Weights of a small CTC audio transcriber: 15625 training examples.
Rows from block 7 of a small CTC audio transcriber, named by matrix and row number. Rows with one number belong to one neuron. Each number is 128 + 24 x the weight over its row's rms, rounded and kept within 0 to 255. All counts start at 0.
After each neuron's rows are labels from the 100 clips, of 14976, where the neuron reaches its highest value: "responds to" is what is common among them. Only what is clearly more common there than usual is listed. The data: read English sentences (LibriTTS-R). In brackets: how many of the 100, against the usual share in percent.
# fc1: MLP up (model.blocks.7.mlp.fc1.weight, 1536x256), inputs 86-171
# fc2: MLP down (model.blocks.7.mlp.fc2.weight, 256x1536, transposed), outputs 86-171

fc1.37 [113 119 153 119  98  91 127 136 110 128  83 120 145 126 136 166 103 162 125 112 120 123  95  93 141 136 139 107 125 168 147  92 112 164  57 142 177 118 142 115 115  86 124 102 183 177 145 126 101 150 105 120 164 155 143 138 103 140 102 140 105 146 129 121 168 164 103 130 160 123 129 125 138 142 137 123 107 159 122 149 161  98 102 134 149  47]
fc2.37 [149 139 135 132 130 118 163 130 138 163 122 174 120 138 148 148 122 146 118 117 119 170 151 131 122 159 140 134 146 155 125  81 163 155  54 112 172 139 140 133 111 145 169 137 106 118 102 124 131  82 102 139  88 101  95 117  94 154 127 116 144 150  89 160 144 107 128 164 106 136 140 130 139 163 116 135 149  95 128 117 152 182 132 101 160  99]
responds to: the word "have" (37 vs 7.2); the word "we" (35 vs 4.8)

fc1.150 [145 162 132 138 112  95 108 163 135 117 125 153 109 126 113 100 108 172 104 128 113 138 126 150  90 113  87 132 149 113 128 154 123 164 132 126  94 114 125 128 147 146 175 127 103 113 148 148 144 119 120 148 154 131 128 191 113  79 119 128 112 131 137 109 144 133 106 138 113 104 147 126 143 141 172  88 137 124 112 124 126 106 119 174 100 130]
fc2.150 [ 99 109 151  96 138 145 145 101 122 157 123 109 113 108 135 123 155 176  90 105 136 175 106 140 135 119 113 131 129 161 165  93 176 163 138 131 129 151 144 130 114  75 102 148 147 132 126 126 133 120 131 146 127 135 122 119 145 148 159 106 127 163 141 118  93 112 156 159 108 166 171 106  98 151 141 142 205 138 150 121 122 153  99 140 140 115]
responds to: voice: female (85 vs 52.3)

fc1.140 [125 103 141 159 139 132 135 159 161 115 168 103  97 126 129 134 150 136 110 106 139 159 116 134 156  93 149  86 143 182 156 103 115 133 138 103 138 120 141 141 141 141 153 135 119 136 100 130 129 142 157 118 142 149  91 147 142 159 129  77 105 156 127 118 133 125 144 109 156 113 138  89 127  81 124 124 149 127  93 153 102 108 103 118 153 100]
fc2.140 [134 144 129 152 118 114 130 119 150 128 128 128 123 173 128 126 145  70 187 132 127  65  96 141 118 103 165 166 159 143 103 155 118 132 139 122 118  95 122 128 155 128 125 120  94 103 143 141 119  91 128 151  93  99 149 110 146 159 111 180 146 156 131  94 139 126 142 122 111  93 145 147  98 133 101 109  93 127  87 110 119 166 141 155 119 128]
responds to: the word "he" (49 vs 17.5); the word "had" (33 vs 7.9); the word "who" (26 vs 2.2)

fc1.666 [170  76 147 124 142 107 127 114  67 110 106 129 117 152  91 116 116 150  86 166 106 181 128  90  98 173 147  96 109 122 120 141 120 131 131 159 124 147  97 161 126 151 122 139 112 107 144 172 186 129 142 106 104 159 156 138 103  96 105 149 121 135 124 141  99 110  79 154 121 110 132 149 136  93  58  86 138 129 128 158 134 160 125 152 169 129]
fc2.666 [ 97 119  94 121 151 139 132 111 103 108  98 105 143 131 142 117 135  88 116 171 148 119 115 140 120 135  84  94 142 118  99 142 147 144 131 127 105 102 111 132 125 136 120 163 162 128 176 103 186 107 131 111 129 120 144 146  75 177 100 178 153  93 153 138  83 105 142  99 169 123  97 103 151 139 129 154 157 124 146  98 181 150 112 117 118 127]
responds to: text has "woman" (30 vs 0.9)

fc1.99 [146 174 166 173 119 130 122 123 187 149 136 105 132  87 133 123 131 121 115  89 123 132 109 112 142 118 141 164 112 105 117 150 115 138 121 176 175 126 145 126 140 153  90 110 148 194 124  86 190 146 109 147 146 132  94 132  99 118 116  81 125 137 125 147 147 149 119 158 157 103 137 150 112 149 143 125 151  94 135  91  79 152 127 123 149 127]
fc2.99 [114 119 150  87 111  87 157 124 129 140 149 135 131 133 101 103 145 128 146 105 193 112 131 100 134  91 143 128 202  71 156 151 132 126 158 122  89  89 109 125 177 108  92 156 129 138 150 168 149 119 117 116 125 131 135 127 118 147 120 143 116 110 132 134 137 126 124 100 167 119 145 125 153  95 108 127 152 135 102 129 125 118 127 111 133 123]
responds to: the word "something" (26 vs 1.1)

fc1.395 [156 128 145 102 124 136 109  85 121 140 117 104 134 130 134 151 135 105 140 110 117 111  95 125 157 131 125 129 119 121 140 132 113 135 102 158 143 117 151 125  87 124 130 108 128 156  85 160 129 114 148 121 140 132 141 103 114 133 119 115 110 138 121 135 159 157  90 111 131 106 118 111 188 135 137 158 113 122 127 125 127  89 110 153 206 110]
fc2.395 [156 134 121  82 112 118 123 103 130 153  87 148 122 144 146 134 115  89 127 150 102 127 106 127 113 107 124 134 150 141 108 105 164 141 115 151 144 118 154 154 138 163  94 130 103 121 135 174 180 125 147 120 163 120  97 128 111 114 149 144 144 144 136  95 104 152 115 120 128 170 139 104 102 107 106 126 173 100 101 109 145 163 145 110 122 108]
responds to: the word "have" (33 vs 7.2)

fc1.280 [109 120 169 143 123 123 102 136 111 126 165  86 136 132  99 132  98 132 109 135 123 141 130  94 115 117 104 119 135 139  89 149 100 149 115 100 143 199 130 145 117 149 125 139 144 111  96  99  94 144 156 144 122 121 141 117 125 155 107 174 131 155 162 178 138 138 129 110 172 163 117 135 130 126 163  89 137 119 141 100 102 160 131 107 153 137]
fc2.280 [103 132  93 129 142 147 124  91 135 145 105 159  73 150 153 149 119 154 104 143  91 143 165 140 173 121 115 143 129 136 143 158 112 149  75 138 114 167 109 158 126 144 111  90 132 119 130 168 132 139 136 112 152 129 131 126 136 163 108 101 139 126 165 123 125 141 139 169  84 160 107 140 105 117 107 185 161 131 108 145 123 100 142 119 154  64]
responds to: the word "for" (29 vs 9.6)

fc1.294 [101 108 137  96  85 142 108 167 127 139 162 121 130 148 156 122 164  63 127 127 125 101 154 164 102 141 145 148 105 134 103  95 118 177 133 142 158 114 179 117 154 123  88 138 106 123 148 151 141 144  90 105 148 136 103 129 128 108 180 116 130 104  91 178 138 139 138 164 121 119 112 128 126 110 167 150 161 100 129 147 120 141 127 110 112 160]
fc2.294 [140 168 169 154 156 118 127 112 102 131 131 101 125 120 132 118 130  81 134 134 148 129 199  93 140 114 154  99 123 140  99 151 128 118 141 113 143 183 105 115 134 117 154 159  82  92  88 107 142  97 149 129  95 113 121 132 143 149 105 136 130 130  88 119 161  96 106 127 177 145 141 104 170 110  98 172 144 115 129 156 110  89 154 107 127 171]
responds to: the word "for" (28 vs 9.6)

fc1.56 [154  97 158 164 147  83 127 161  89 149 127 117 105 155 106  80 112 143 102 161 147 102 137 126 101 129  94 120 114 140 128 142  86 161  80 142 173 162 135 121 153 126 126  99 157 130 123 100 144 149 109 132 130 129 122 132 123 126 132 131 137 116 138 124 111 112 141 125 104 133 127  82 197 106 148 127  95  94 107 102  93 148 136  97 167 144]
fc2.56 [141 134 128 172 117 129  63  99 135 112 117 105 106 116 121  97  94 133 120 162 133 157  87 109 144 124 148  84 131 148 136 131 148 116 100 139  98 132 172  98 120 169 127 144 100 120 119 128 139 143 132 149 140 133 139 127 118 137 101 108 124  98 156 136 160  81 139 162 153 153 120 158 120 102 126 219 167 124  81 130 113 127 116  89 145 168]
responds to: the word "for" (26 vs 9.6)

fc1.48 [106 108 152 130 125  92 123 145 114 106 123 116 130 137 117 145 107 122  71 157 124 107 102 111  71 121 168 148 102 133  92 109  96 142 133 156 124 147 157 151 114 125  96 129  89  83 116 122  90 116 112  91 120 160 138 171 120 146  86  93 128 194 108 162 129 101 121 152 119 127 125 167 136 139  86 137 118 119 116 102 133 115 133 150 128 102]
fc2.48 [ 89 137 137 106 146 102 104  90 178 120 118 158 113 121 112 169 105 130 119 145 170 145 130 140 166 128 118 157 145 151 154 143 133 128 154 120 151  96 125 126 158 123 113 129 114 149 108  86 132 124  95 188 154 114 126 125  95  91 120 127 134 126 109 122 126 138 158 136  93 127 138 128 139 146 137 113 134 161 134 124 150 145 157 137 110 136]
responds to: the word "one" (34 vs 4.5)

fc1.539 [168 145 152 117 148 159 146 129 142 112 170 125 141 138 147 115 123 131 125  90 137 154  86 147  93 121 111  83 115 153 128 134 131 125 154 125 138 114 142 144 102 109 162 118 110 119 151 134 149  98 139 103 175 140 111 139 138 112 144  60 135 163 144 140  79 153 124 110 191  79 151 109 115 131 128 120 142 104  99 117 112 117 140 170 131 109]
fc2.539 [ 93 101 153 114 143 153 162 117  97 107 153 133 142 115 140 140 175 109  88 106 147 114 120  99 129 105 144 133 140 151  86  77 105 148 181  75  86 111 112 158 127 121 131 144 165 149 132 139 160 114  96 112 148 108 121 118 158 119 120 154 101 100 122 157 117 182 133 127 139 126 121 141 147 166 132 131  81 125 172  87 135 135 150 152 127 158]
responds to: the word "he" (42 vs 17.5)

fc1.212 [155 150 149 154 112 104 109 157 170 111 160 103  92 124 165  94 151 145  97  87 110 142 140 168 144 174 135 134 114 141 160 104 139 143 131 180 136 131 141 149 107 109 154 127 137 163 132 101 123 109 107 115 130 104 146 122 167  97  96  90 127 114 127 111 138 110 101 128 164  94  93 139 129 127 131 116 129 173 111 141 161 131 120 130  99 121]
fc2.212 [149 167 103 111 125 130 125 142 159 158 168 112 111 115 140  88 150 152 131 140 136  94 144 123 155 112 120 113 153 116 135 122 161 159 110  69 110 163 151 131 131 103 181 157 106 156  84 138  86 115  87 167 162 167 138 153 175 123 139 129 124 104 123 133 113 141 126 136 106 130 126 130 168  96 134 121 144  84 106  94 109 117 138 123 130 100]
responds to: the word "he" (48 vs 17.5)

fc1.405 [132  96  83 130 109 105 104 137 135 128 149 146 127 109 123 133 200 110 152 135 152 138 158 124 110 124 126 144 139 134 126 109 153 123 115 141 152 157 130 169 112 140  96  96 156 114 121  99 109 134 156 154 144 160 142 102 148 151 146 124 114 109 169 112 103 142  94 124  99  78 161 135 136 111 122 107  62 169 187 131 120 126 103  97 152 144]
fc2.405 [122 117 145 117 106 163 115 136  87 126  92 114 132 122 122 112  92  90 179 154 116 108 137  76 113 105 144 108 109 113 131 174  97 137 121 111 150 142 128 111 115 100 184 173  96 116 139 172 132 101 121 150 105 157  98 134 153 105 151 104 122 146 134 165 152 122 157 119 182  90 131 159  83 117 111 166 149 126 143 126 156 161 147 133 133 179]
responds to: voice: female (79 vs 52.3)

fc1.681 [154 133 118 132 137 132 142 148 116 152 112 123 101  95 126 134 132 136 115 122 103 183 133 152 104 146 161 128 162  98 111 130 120 149 103  97 135 136 142 122 159 108 124 156 133  97 153 114 122 133  43 121 112 144  80  99 118 110 140  93 112 123  85 105 111  99  92 133 124 123 146 115  69 127 133 145 150  80  90 150 135 154 118 117 149 144]
fc2.681 [116 117 123 110  99 115 133 140 103 128 155 113 115 129 107 120 102 128 140 120 132 122 113 125 124  94 146  93 126 151  98 180 132 143  87 144 122 144 130  99 148 138 132 105 128  83 205 145 166  72 116 119  99 113 119  72 173 145 125 126 116 166  85 147  99 138 149 110 156 165 148 163 124 129 108 109  70 124 109 131 125 100 145  87 141 144]
responds to: voice: female (80 vs 52.3)

fc1.717 [105 131 124 141 132 124 156  93 144 167 121 142 115 132 123 103 136 124 122  74 192 144 141 135 132 123 115 132 141 159 112 143 118  99 106 133 127 132 120 135 160 126 131 146 112 159 117 111  71 119 122 116 157 152 107 139 172 143 106  90 152 172 120 184 119 133 163  89 106 154  92 149 165 118 124 140  99 118 133 146 170 142 191 137 145 138]
fc2.717 [ 98 135 111 155 124 172 168 168 153 124 124 102 107 130 132 110 111 143 125  94  97 119 115 119 155 139 139 138 134 142 171 174 102  79  90 132 159 130 105 136 129 123 140 117 134  82 114 147 121 151 100 130 110 128 130 122 129 121 165 130 143  85 131 103 133 139 118 106 113  72  73 104 105 107 113 117 154 150 133 151 109 130 134 132 191 119]
responds to: the word "he" (72 vs 17.5)

fc1.332 [146 135 122 163 118 147 169 150 135  64  97 138 119 102 105 183 149 146 150 104 127 141 134  96 131 140 164 170 145  99 126 138 116 123  98 127 124 132 116 120  57 118 140 121 115 130 150 149 105 114 124 169 133 114 134 129 157 134 154 124  88 150 115 172 118 105 120 147 118 139 138 145  98 114 132 119  75 147  93 159  95 153 135 107  57 135]
fc2.332 [163 108  98 148 118 156 128 148 138 165 111 111 103 106 172 122 106 132 122 116 106  79  87 124 115 170 121 137 117  86 133 144 151 164 100 160  73 136 121 125 151 126 102 103 114 145 129  79  92 114  99 165 156 144 128 104 158 144 150 146 107 134 105 102 161 118 148 135 111 126 138 126 114 136  75 139  87  93 124 102 113 106 156 134 127 122]
responds to: voice: female (79 vs 52.3); the word "you" (53 vs 14.4)

fc1.23 [110 154 116 143 104 129 144 125 175 139 148 138  87  80 157 153  99 114 111 118  93 103  95 117 104 145 116 120 128  95 119 133 128 133 128 121 132 159 124 186 135 166 142 118 112 118 135 146 110 144 152 112 124 146 107 112 100 142 107  58 125  87 117 116 141 104 130 115 169  87 157 136 149  90  96 118 151 136 118  98 127 137 148  88 129 140]
fc2.23 [137 156 117  86 148 142 121 142 187 132 127  65  74  97 170 103 157 136 139 157 132 159 129 161 126 107 108 155 145  83 122 110 161 143 126 127 115 142 183 130 181 124 117 144 130 140 107 144 135 141 113 137 115 111 122 152 161 133 170 141 144 120 112 144 123 151 148  98 115 132 136  98 116 127 105 157 104 155 147  97 141 140 127 110 112 137]
responds to: the word "he" (66 vs 17.5)