A small CTC audio transcriber, trained from scratch: muon at rate 0.0085, 4300 steps.
Rows from block 8 of a small CTC audio transcriber, named by matrix and row number. Rows with one number belong to one neuron. Each number is 50 + 12 x the weight over its row's rms, rounded and kept within 0 to 99. All counts start at 0.
After each neuron's rows are labels from the 100 clips, of 14976, where the neuron reaches its highest value: "responds to" is what is common among them. Only what is clearly more common there than usual is listed. The data: read English sentences (LibriTTS-R). In brackets: how many of the 100, against the usual share in percent.
# fc1: MLP up (model.blocks.8.mlp.fc1.weight, 1536x256), inputs 0-127
# fc2: MLP down (model.blocks.8.mlp.fc2.weight, 256x1536, transposed), outputs 0-127

fc1.315:33 42 63 58 56 43 39 57 51 47 57 72 40 55 43 32 50 49 40 55 44 74 62 54 49 57 41 27 35 50 55 49 42 67 40 53 48 59 39 49 36 66 48 39 28 48 51 29 73 61 52 75 36 40 39 63 60 55 86 54 63 40 41 53 75 61 74 64 47 46 56 41 34 64 50 45 39 28 33 67 50 42 45 29 48 60 38 25 57 57 62 46 39 44 56 47 54 51 58 55 65 56 38 53 49 44 49 47 48 47 48 32 43 50 27 42 58 74 47 48 46 38 39 64 65 55 58 69
fc2.315:31 42 36 66 38 48 45 50 51 43 51 63 51 24 48 46 54 44 58 56 39 42 25 44 71 41 47 58 56 62 42 37 55 52 41 54 61 47 41 55 38 40 66 41 52 35 52 64 35 72 33 40 47 44 51 60 46 57 30 53 65 43 51 42 56 31 44 46 45 46 43 40 50 41 53 71 31 34 40 50 29 42 69 53 68 68 57 39 33 43 46 65 38 65 80 43 39 58 41 54 31 43 51 59 59 54 37 51 30 54 51 69 32 46 39 52 46 46 74 58 48 27 55 32 60 58 57 75
responds to: the word "the" (77 vs 49.3)

fc1.738:36 40 51 46 44 68 47 55 47 50 68 51 24 31 62 69 53 61 38 42 43 58 50 59 49 54 40 45 45 41 48 51 45 47 22 49 36 44 25 33 21 66 46 50 46 77 45 61 57 47 43 57 33 60 42 66 56 52 54 38 47 36 18 49 57 89 20 71 43 53 35 49 39 37 47 55 39 51 50 57 74 55 40 56 42 63 49 59 59 49 50 61 51 43 51 64 53 46 73 68 48 57 53 45 65 31 40 66 59 55 37 36 50 47 69 44 57 64 53 63 75 53 48 45 40 49 66 60
fc2.738:38 80 59 31 55 18 44 63 50 58 62 63 34 57 52 49 46 61 27 28 35 53 30 59 53 37 46 40 48 42 51 33 51 48 44 35 37 53 49 53 64 53 42 51 53 33 54 52 41 61 41 49 40 36 57 71 55 57 45 42 51 62 10 59 81 53 53 50 28 65 53 60 30 34 32 57 34 64 44 54 62 48 50 49 39 45 49 58 44 37 50 47 53 46 51 41 45 42 61 35 57 43 26 38 47 48 48 55 63 49 48 47 62 58 45 41 46 46 52 43 50 40 51 45 51 40 55 49
responds to: the word "i" (44 vs 20.2)

fc1.423:38 48 53 52 46 49 47 31 60 41 72 68 55 68 56 51 57 47 54 49 57 68 38 43 38 49 48 50 51 38 59 37 63 41 33 53 40 62 52 38 17 47 48 61 39 51 67 53 49 54 50 55 56 68 37 45 69 78 29 61 52 47 46 36 27 69 44 52 55 32 35 53 46 56 45 59 30 41 55 55 70 56 70 64 52 59 40 47 71 37 42 61 44 28 38 57 37 57 41 34 60 47 35 63 33 55 56 46 38 75 71 45 45 43 65 56 64 57 64 42 68 43 32 30 77 42 72 39
fc2.423:54 64 51 50 62 50 38 40 49 59 39 37 45 64 39 32 56 61 29 46 59 58 37 68 46 30 61 47 58 66 52 35 56 52 48 55 39 49 62 68 31 35 52 17 55 58 54 59 56 36 40 39 54 61 47 42 46 72 76 58 53 23 49 44 70 23 50 43 53 37 30 23 38 48 70 47 54 44 41 52 47 48 58 67 59 49 51 49 39 59 52 54 55 33 40 59 65 51 48 34 62 57 55 60 40 34 40 44 29 33 72 42 40 28 33 28 70 26 66 39 60 46 43 44 44 60 39 43
responds to: the word "the" (99 vs 49.3)

fc1.693:33 47 68 50 38 54 59 64 58 46 29 57 57 40 59 39 59 61 48 53 57 34 39 43 33 57 28 57 67 59 61 59 63 40 38 49 62 60 75 44 46 67 66 63 50 51 63 33 56 52 49 58 47 66 68 56 40 55 51 42 42 57 50 42 22 72 44 69 54 70 48 39 29 67 69 67 40 52 52 65 39 66 56 40 50 49 28 35 63 59 32 63 57 58 69 29 47 23 50 44 51 39 73 51 64 23 43 48 53 38 40 49 61 55 47 49 51 53 58 58 59 40 39 71 37 39 36 38
fc2.693:49 68 53 68 65 51 65 22 30 29 46 47 57 49 43 45 55 52 37 46 57 52 55 74 58 63 39 34 68 69 38 61 50 51 47 56 52 20 46 50 56 58 47 49 68 41 33 34 42 58 35 43 45 55 52 44 51 61 66 55 46 59 41 47 62 66 61 58 55 52 46 80 56 60 77 47 52 59 29 49 45 50 58 47 57 51 58 70 64 52 38 60 57 77 53 38 61 46 59 44 53 69 48 55 71 38 60 63 34 65 50 28 69 48 42 45 61 62 35 49 47 54 44 43 62 61 70 51
responds to: the word "not" (26 vs 8.9)

fc1.675:54 55 61 64 75 45 44 44 55 34 59 41 39 52 43 35 52 33 69 45 70 45 52 58 50 50 63 41 57 53 52 46 68 51 36 65 42 37 46 32 56 55 53 44 41 49 40 46 69 24 45 35 70 39 54 65 49 56 40 55 37 55 49 49 84 73 51 55 52 48 49 41 74 57 65 52 48 57 57 38 56 41 43 53 73 50 59 59 47 53 59 58 67 54 68 25 40 35 66 45 42 25 59 58 31 71 50 58 52 46 40 30 92 65 43 77 44 42 53 23 65 49 54 73 40 37 56 59
fc2.675:32 47 54 52 62 41 49 56 46 34 23 53 52 30 36 57 56 32 39 40 50 59 61 53 42 28 62 52 50 67 68 61 39 45 39 54 46 47 68 60 37 59 36 44 46 20 57 44 36 37 67 63 31 39 43 36 44 75 53 53 74 38 37 61 51 60 67 57 34 30 47 48 71 31 74 41 56 56 50 39 30 35 46 72 52 49 48 49 34 33 27 48 62 55 73 42 47 48 54 50 46 41 60 67 34 56 44 66 70 66 42 31 41 83 53 69 63 57 50 63 32 53 28 51 43 51 48 55
responds to: the word "not" (28 vs 8.9)

fc1.680:33 62 60 61 43 64 28 52 45 50 56 58 52 42 64 67 56 46 45 53 50 47 56 38 59 63 39 54 77 36 50 59 51 60 52 49 47 59 34 41 55 27 56 37 44 47 48 49 45 40 66 47 27 68 56 23 89 47 64 20 38 57 53 36 57 53 49 54 53 49 36 54 53 58 34 61 78 63 53 53 76 37 62 41 30 58 23 40 62 57 39 47 30 59 65 42 49 45 29 48 51 71 44 61 56 34 48 46 42 43 40 41 35 27 42 44 57 49 48 64 58 45 47 34 50 65 52 48
fc2.680:45 49 51 40 47 39 61 47 43 40 44 52 64 54 44 54 74 49 41 54 27 59 53 46 44 31 58 58 39 70 37 22 78 50 46 56 48 24 51 70 52 70 53 39 73 52 49 38 41 55 41 39 40 51 26 59 54 47 71 51 50 28 26 34 64 38 56 56 41 57 48 31 74 53 60 47 36 68 55 53 54 44 51 55 53 51 48 61 65 37 63 70 57 55 31 46 69 65 50 40 49 55 60 66 52 55 42 64 43 45 43 48 52 51 62 52 50 57 56 31 53 49 57 60 60 57 52 24
responds to: the word "the" (80 vs 49.3)

fc1.697:57 70 61 57 47 50 48 40 43 45 32 55 64 42 34 76 45 44 31 64 61 68 56 34 43 65 40 35 40 58 59 57 38 46 48 62 80 44 21 42 53 65 69 52 53 29 40 28 53 42 56 42 42 44 60 48 58 52 57 43 52 40 31 59 63 36 57 51 41 25 48 55 53 43 60 51 53 44 65 39 58 57 31 38 58 28 59 23 54 50 49 46 58 51 48 58 59 30 41 54 52 52 35 24 42 56 61 51 53 60 61 50 50 65 45 25 46 79 42 64 58 51 68 73 76 45 51 44
fc2.697:51 43 59 32 64 35 56 50 61 56 48 50 42 65 68 63 48 51 50 47 47 50 57 54 47 65 55 58 53 46 51 31 43 63 46 36 28 54 23 52 49 38 25 61 40 77 31 56 66 57 37 49 47 34 47 57 63 52 52 48 60 60 31 49 65 29 58 45 34 62 58 70 47 60 65 53 55 43 37 62 22 36 58 65 52 51 53 67 35 30 37 42 59 62 45 43 47 34 50 55 50 47 47 87 65 37 55 52 55 53 52 52 53 38 79 49 63 65 53 42 39 42 36 45 46 42 57 41
responds to: the word "not" (53 vs 8.9); the word "but" (25 vs 9.1)

fc1.50:67 64 46 53 35 63 33 34 64 40 55 27 53 65 52 40 45 44 47 38 66 68 53 25 40 47 31 41 43 25 57 43 39 31 51 46 49 38 43 50 70 64 47 42 41 45 32 41 37 32 24 46 55 63 51 58 41 68 47 42 46 52 47 60 60 75 64 63 53 58 60 49 41 34 38 60 59 49 56 59 60 35 61 49 61 52 63 43 30 31 56 38 61 31 66 59 65 25 74 39 50 50 56 45 63 70 48 72 51 72 38 50 43 58 47 55 56 44 70 35 54 42 49 50 58 46 60 42
fc2.50:47 41 39 66 65 44 44 64 49 43 50 41 54 59 47 42 52 58 43 47 21 26 72 62 35 38 71 63 54 46 53 27 57 43 49 25 35 40 64 65 53 63 34 60 50 67 57 71 69 38 51 53 67 66 35 48 60 62 60 53 45 37 57 36 60 69 51 46 36 37 51 63 58 50 57 77 78 36 54 70 23 62 62 58 50 68 54 36 52 48 22 51 71 29 59 56 55 61 59 43 60 44 55 49 27 57 63 57 39 68 53 56 48 55 41 49 55 58 45 73 41 53 56 29 57 60 43 49
responds to: the word "not" (26 vs 8.9)

fc1.91:32 59 62 67 64 48 59 54 56 42 25 52 59 73 48 26 58 65 71 48 60 51 52 65 20 45 60 35 41 61 53 66 41 55 45 44 55 40 49 34 39 53 36 34 68 61 66 47 62 25 44 57 50 35 55 52 59 43 54 53 56 55 57 66 52 64 51 47 53 41 32 49 53 44 56 32 30 45 58 46 40 52 61 46 46 23 39 57 71 31 48 37 46 58 41 56 60 64 47 37 56 62 48 39 44 51 57 55 44 53 66 68 58 63 27 35 66 45 35 57 39 50 50 63 62 51 61 52
fc2.91:41 43 54 54 50 59 33 58 56 41 53 55 39 79 64 56 49 47 46 51 32 35 53 61 68 42 50 69 47 39 34 61 35 42 38 38 38 44 62 58 48 52 31 27 45 46 40 41 53 48 60 44 42 65 39 57 49 80 55 35 66 47 61 57 50 46 59 54 58 51 41 40 39 53 63 44 48 42 67 61 44 58 34 30 46 38 28 53 31 51 46 42 75 45 62 43 57 53 74 65 63 38 52 48 45 46 58 50 26 78 58 57 33 34 56 52 49 30 47 32 36 38 42 71 38 46 43 26
responds to: the word "the" (79 vs 49.3)

fc1.97:43 78 59 32 39 52 43 36 68 39 47 66 64 50 40 38 36 40 72 44 67 79 64 50 41 48 50 41 72 49 43 34 52 33 59 48 55 56 38 75 42 51 53 55 62 50 42 34 55 72 54 64 39 43 64 57 56 58 43 58 68 39 47 37 63 27 46 29 54 53 54 83 46 50 53 67 46 70 55 23 48 68 45 54 48 45 42 29 44 64 50 53 44 50 30 58 49 47 48 55 36 27 46 56 42 78 55 56 56 55 29 58 37 64 66 55 34 48 48 53 53 47 50 42 53 31 51 46
fc2.97:62 39 49 32 43 36 40 56 34 66 63 58 37 44 52 38 55 54 45 58 71 42 29 35 54 57 51 59 53 69 55 49 54 39 53 51 62 37 44 46 58 64 39 64 32 28 51 61 50 47 23 49 39 50 46 39 39 42 63 39 35 57 55 60 69 38 41 51 37 43 62 61 47 56 56 40 34 59 54 40 45 64 52 33 48 55 72 65 54 63 37 37 69 68 47 54 61 37 65 67 47 60 62 41 63 43 25 34 66 62 72 57 42 38 56 53 51 63 31 64 57 37 47 57 56 43 49 35
responds to: the word "not" (61 vs 8.9)

fc1.571:55 63 68 74 63 59 52 62 71 44 59 27 66 35 27 41 50 62 51 53 48 46 63 59 64 31 53 43 61 79 37 53 32 56 58 47 70 42 46 43 48 38 42 55 46 62 51 38 42 58 48 48 61 53 69 52 61 40 44 44 61 57 32 51 43 33 71 40 48 54 53 60 24 46 67 28 36 36 50 37 67 56 62 44 31 51 67 43 57 37 36 64 54 58 35 44 56 74 39 38 39 50 41 51 47 60 69 29 48 30 44 50 52 40 62 63 39 79 62 56 53 61 52 48 69 34 56 62
fc2.571:45 48 70 51 68 71 55 42 35 63 42 28 61 40 25 64 42 37 45 59 60 62 52 67 69 58 34 25 55 50 65 52 61 42 53 29 40 55 52 24 69 61 50 45 81 50 52 49 56 64 52 48 43 29 47 58 56 42 40 46 47 39 63 32 43 62 52 56 51 34 50 47 55 64 73 63 65 40 45 39 46 64 56 46 44 48 62 40 65 21 55 74 57 56 58 47 58 48 76 44 26 53 46 54 62 66 44 48 64 38 61 71 55 78 45 60 59 30 50 60 58 24 33 55 57 41 55 72
responds to: the word "the" (81 vs 49.3)

fc1.345:67 60 41 41 43 53 50 31 53 48 66 70 44 43 63 35 62 62 46 27 49 63 45 64 36 56 72 40 58 47 43 39 44 54 49 49 55 49 29 61 51 58 45 64 62 59 32 56 54 47 48 58 50 49 25 20 60 53 34 47 40 37 44 73 40 67 56 50 62 39 40 52 46 47 72 72 52 51 24 56 65 66 41 57 35 60 38 49 57 28 57 36 50 20 67 16 28 66 35 58 47 37 45 54 44 46 60 53 65 45 45 53 75 25 48 51 55 50 52 47 68 59 44 48 39 54 58 47
fc2.345:48 50 67 49 53 48 35 52 57 44 50 55 58 46 43 46 53 24 50 40 64 32 38 69 52 39 49 62 40 30 52 47 46 54 55 54 66 44 56 42 65 54 41 66 57 33 44 58 45 57 66 51 60 53 67 97 31 39 50 34 51 54 30 54 60 41 35 64 42 44 56 45 49 59 55 83 51 49 55 58 52 42 50 60 51 56 32 73 55 57 49 48 51 53 61 46 43 72 50 61 48 67 61 34 34 64 33 51 43 47 45 55 48 74 39 64 67 53 41 59 55 74 40 65 53 48 54 58
responds to: the word "i" (48 vs 20.2)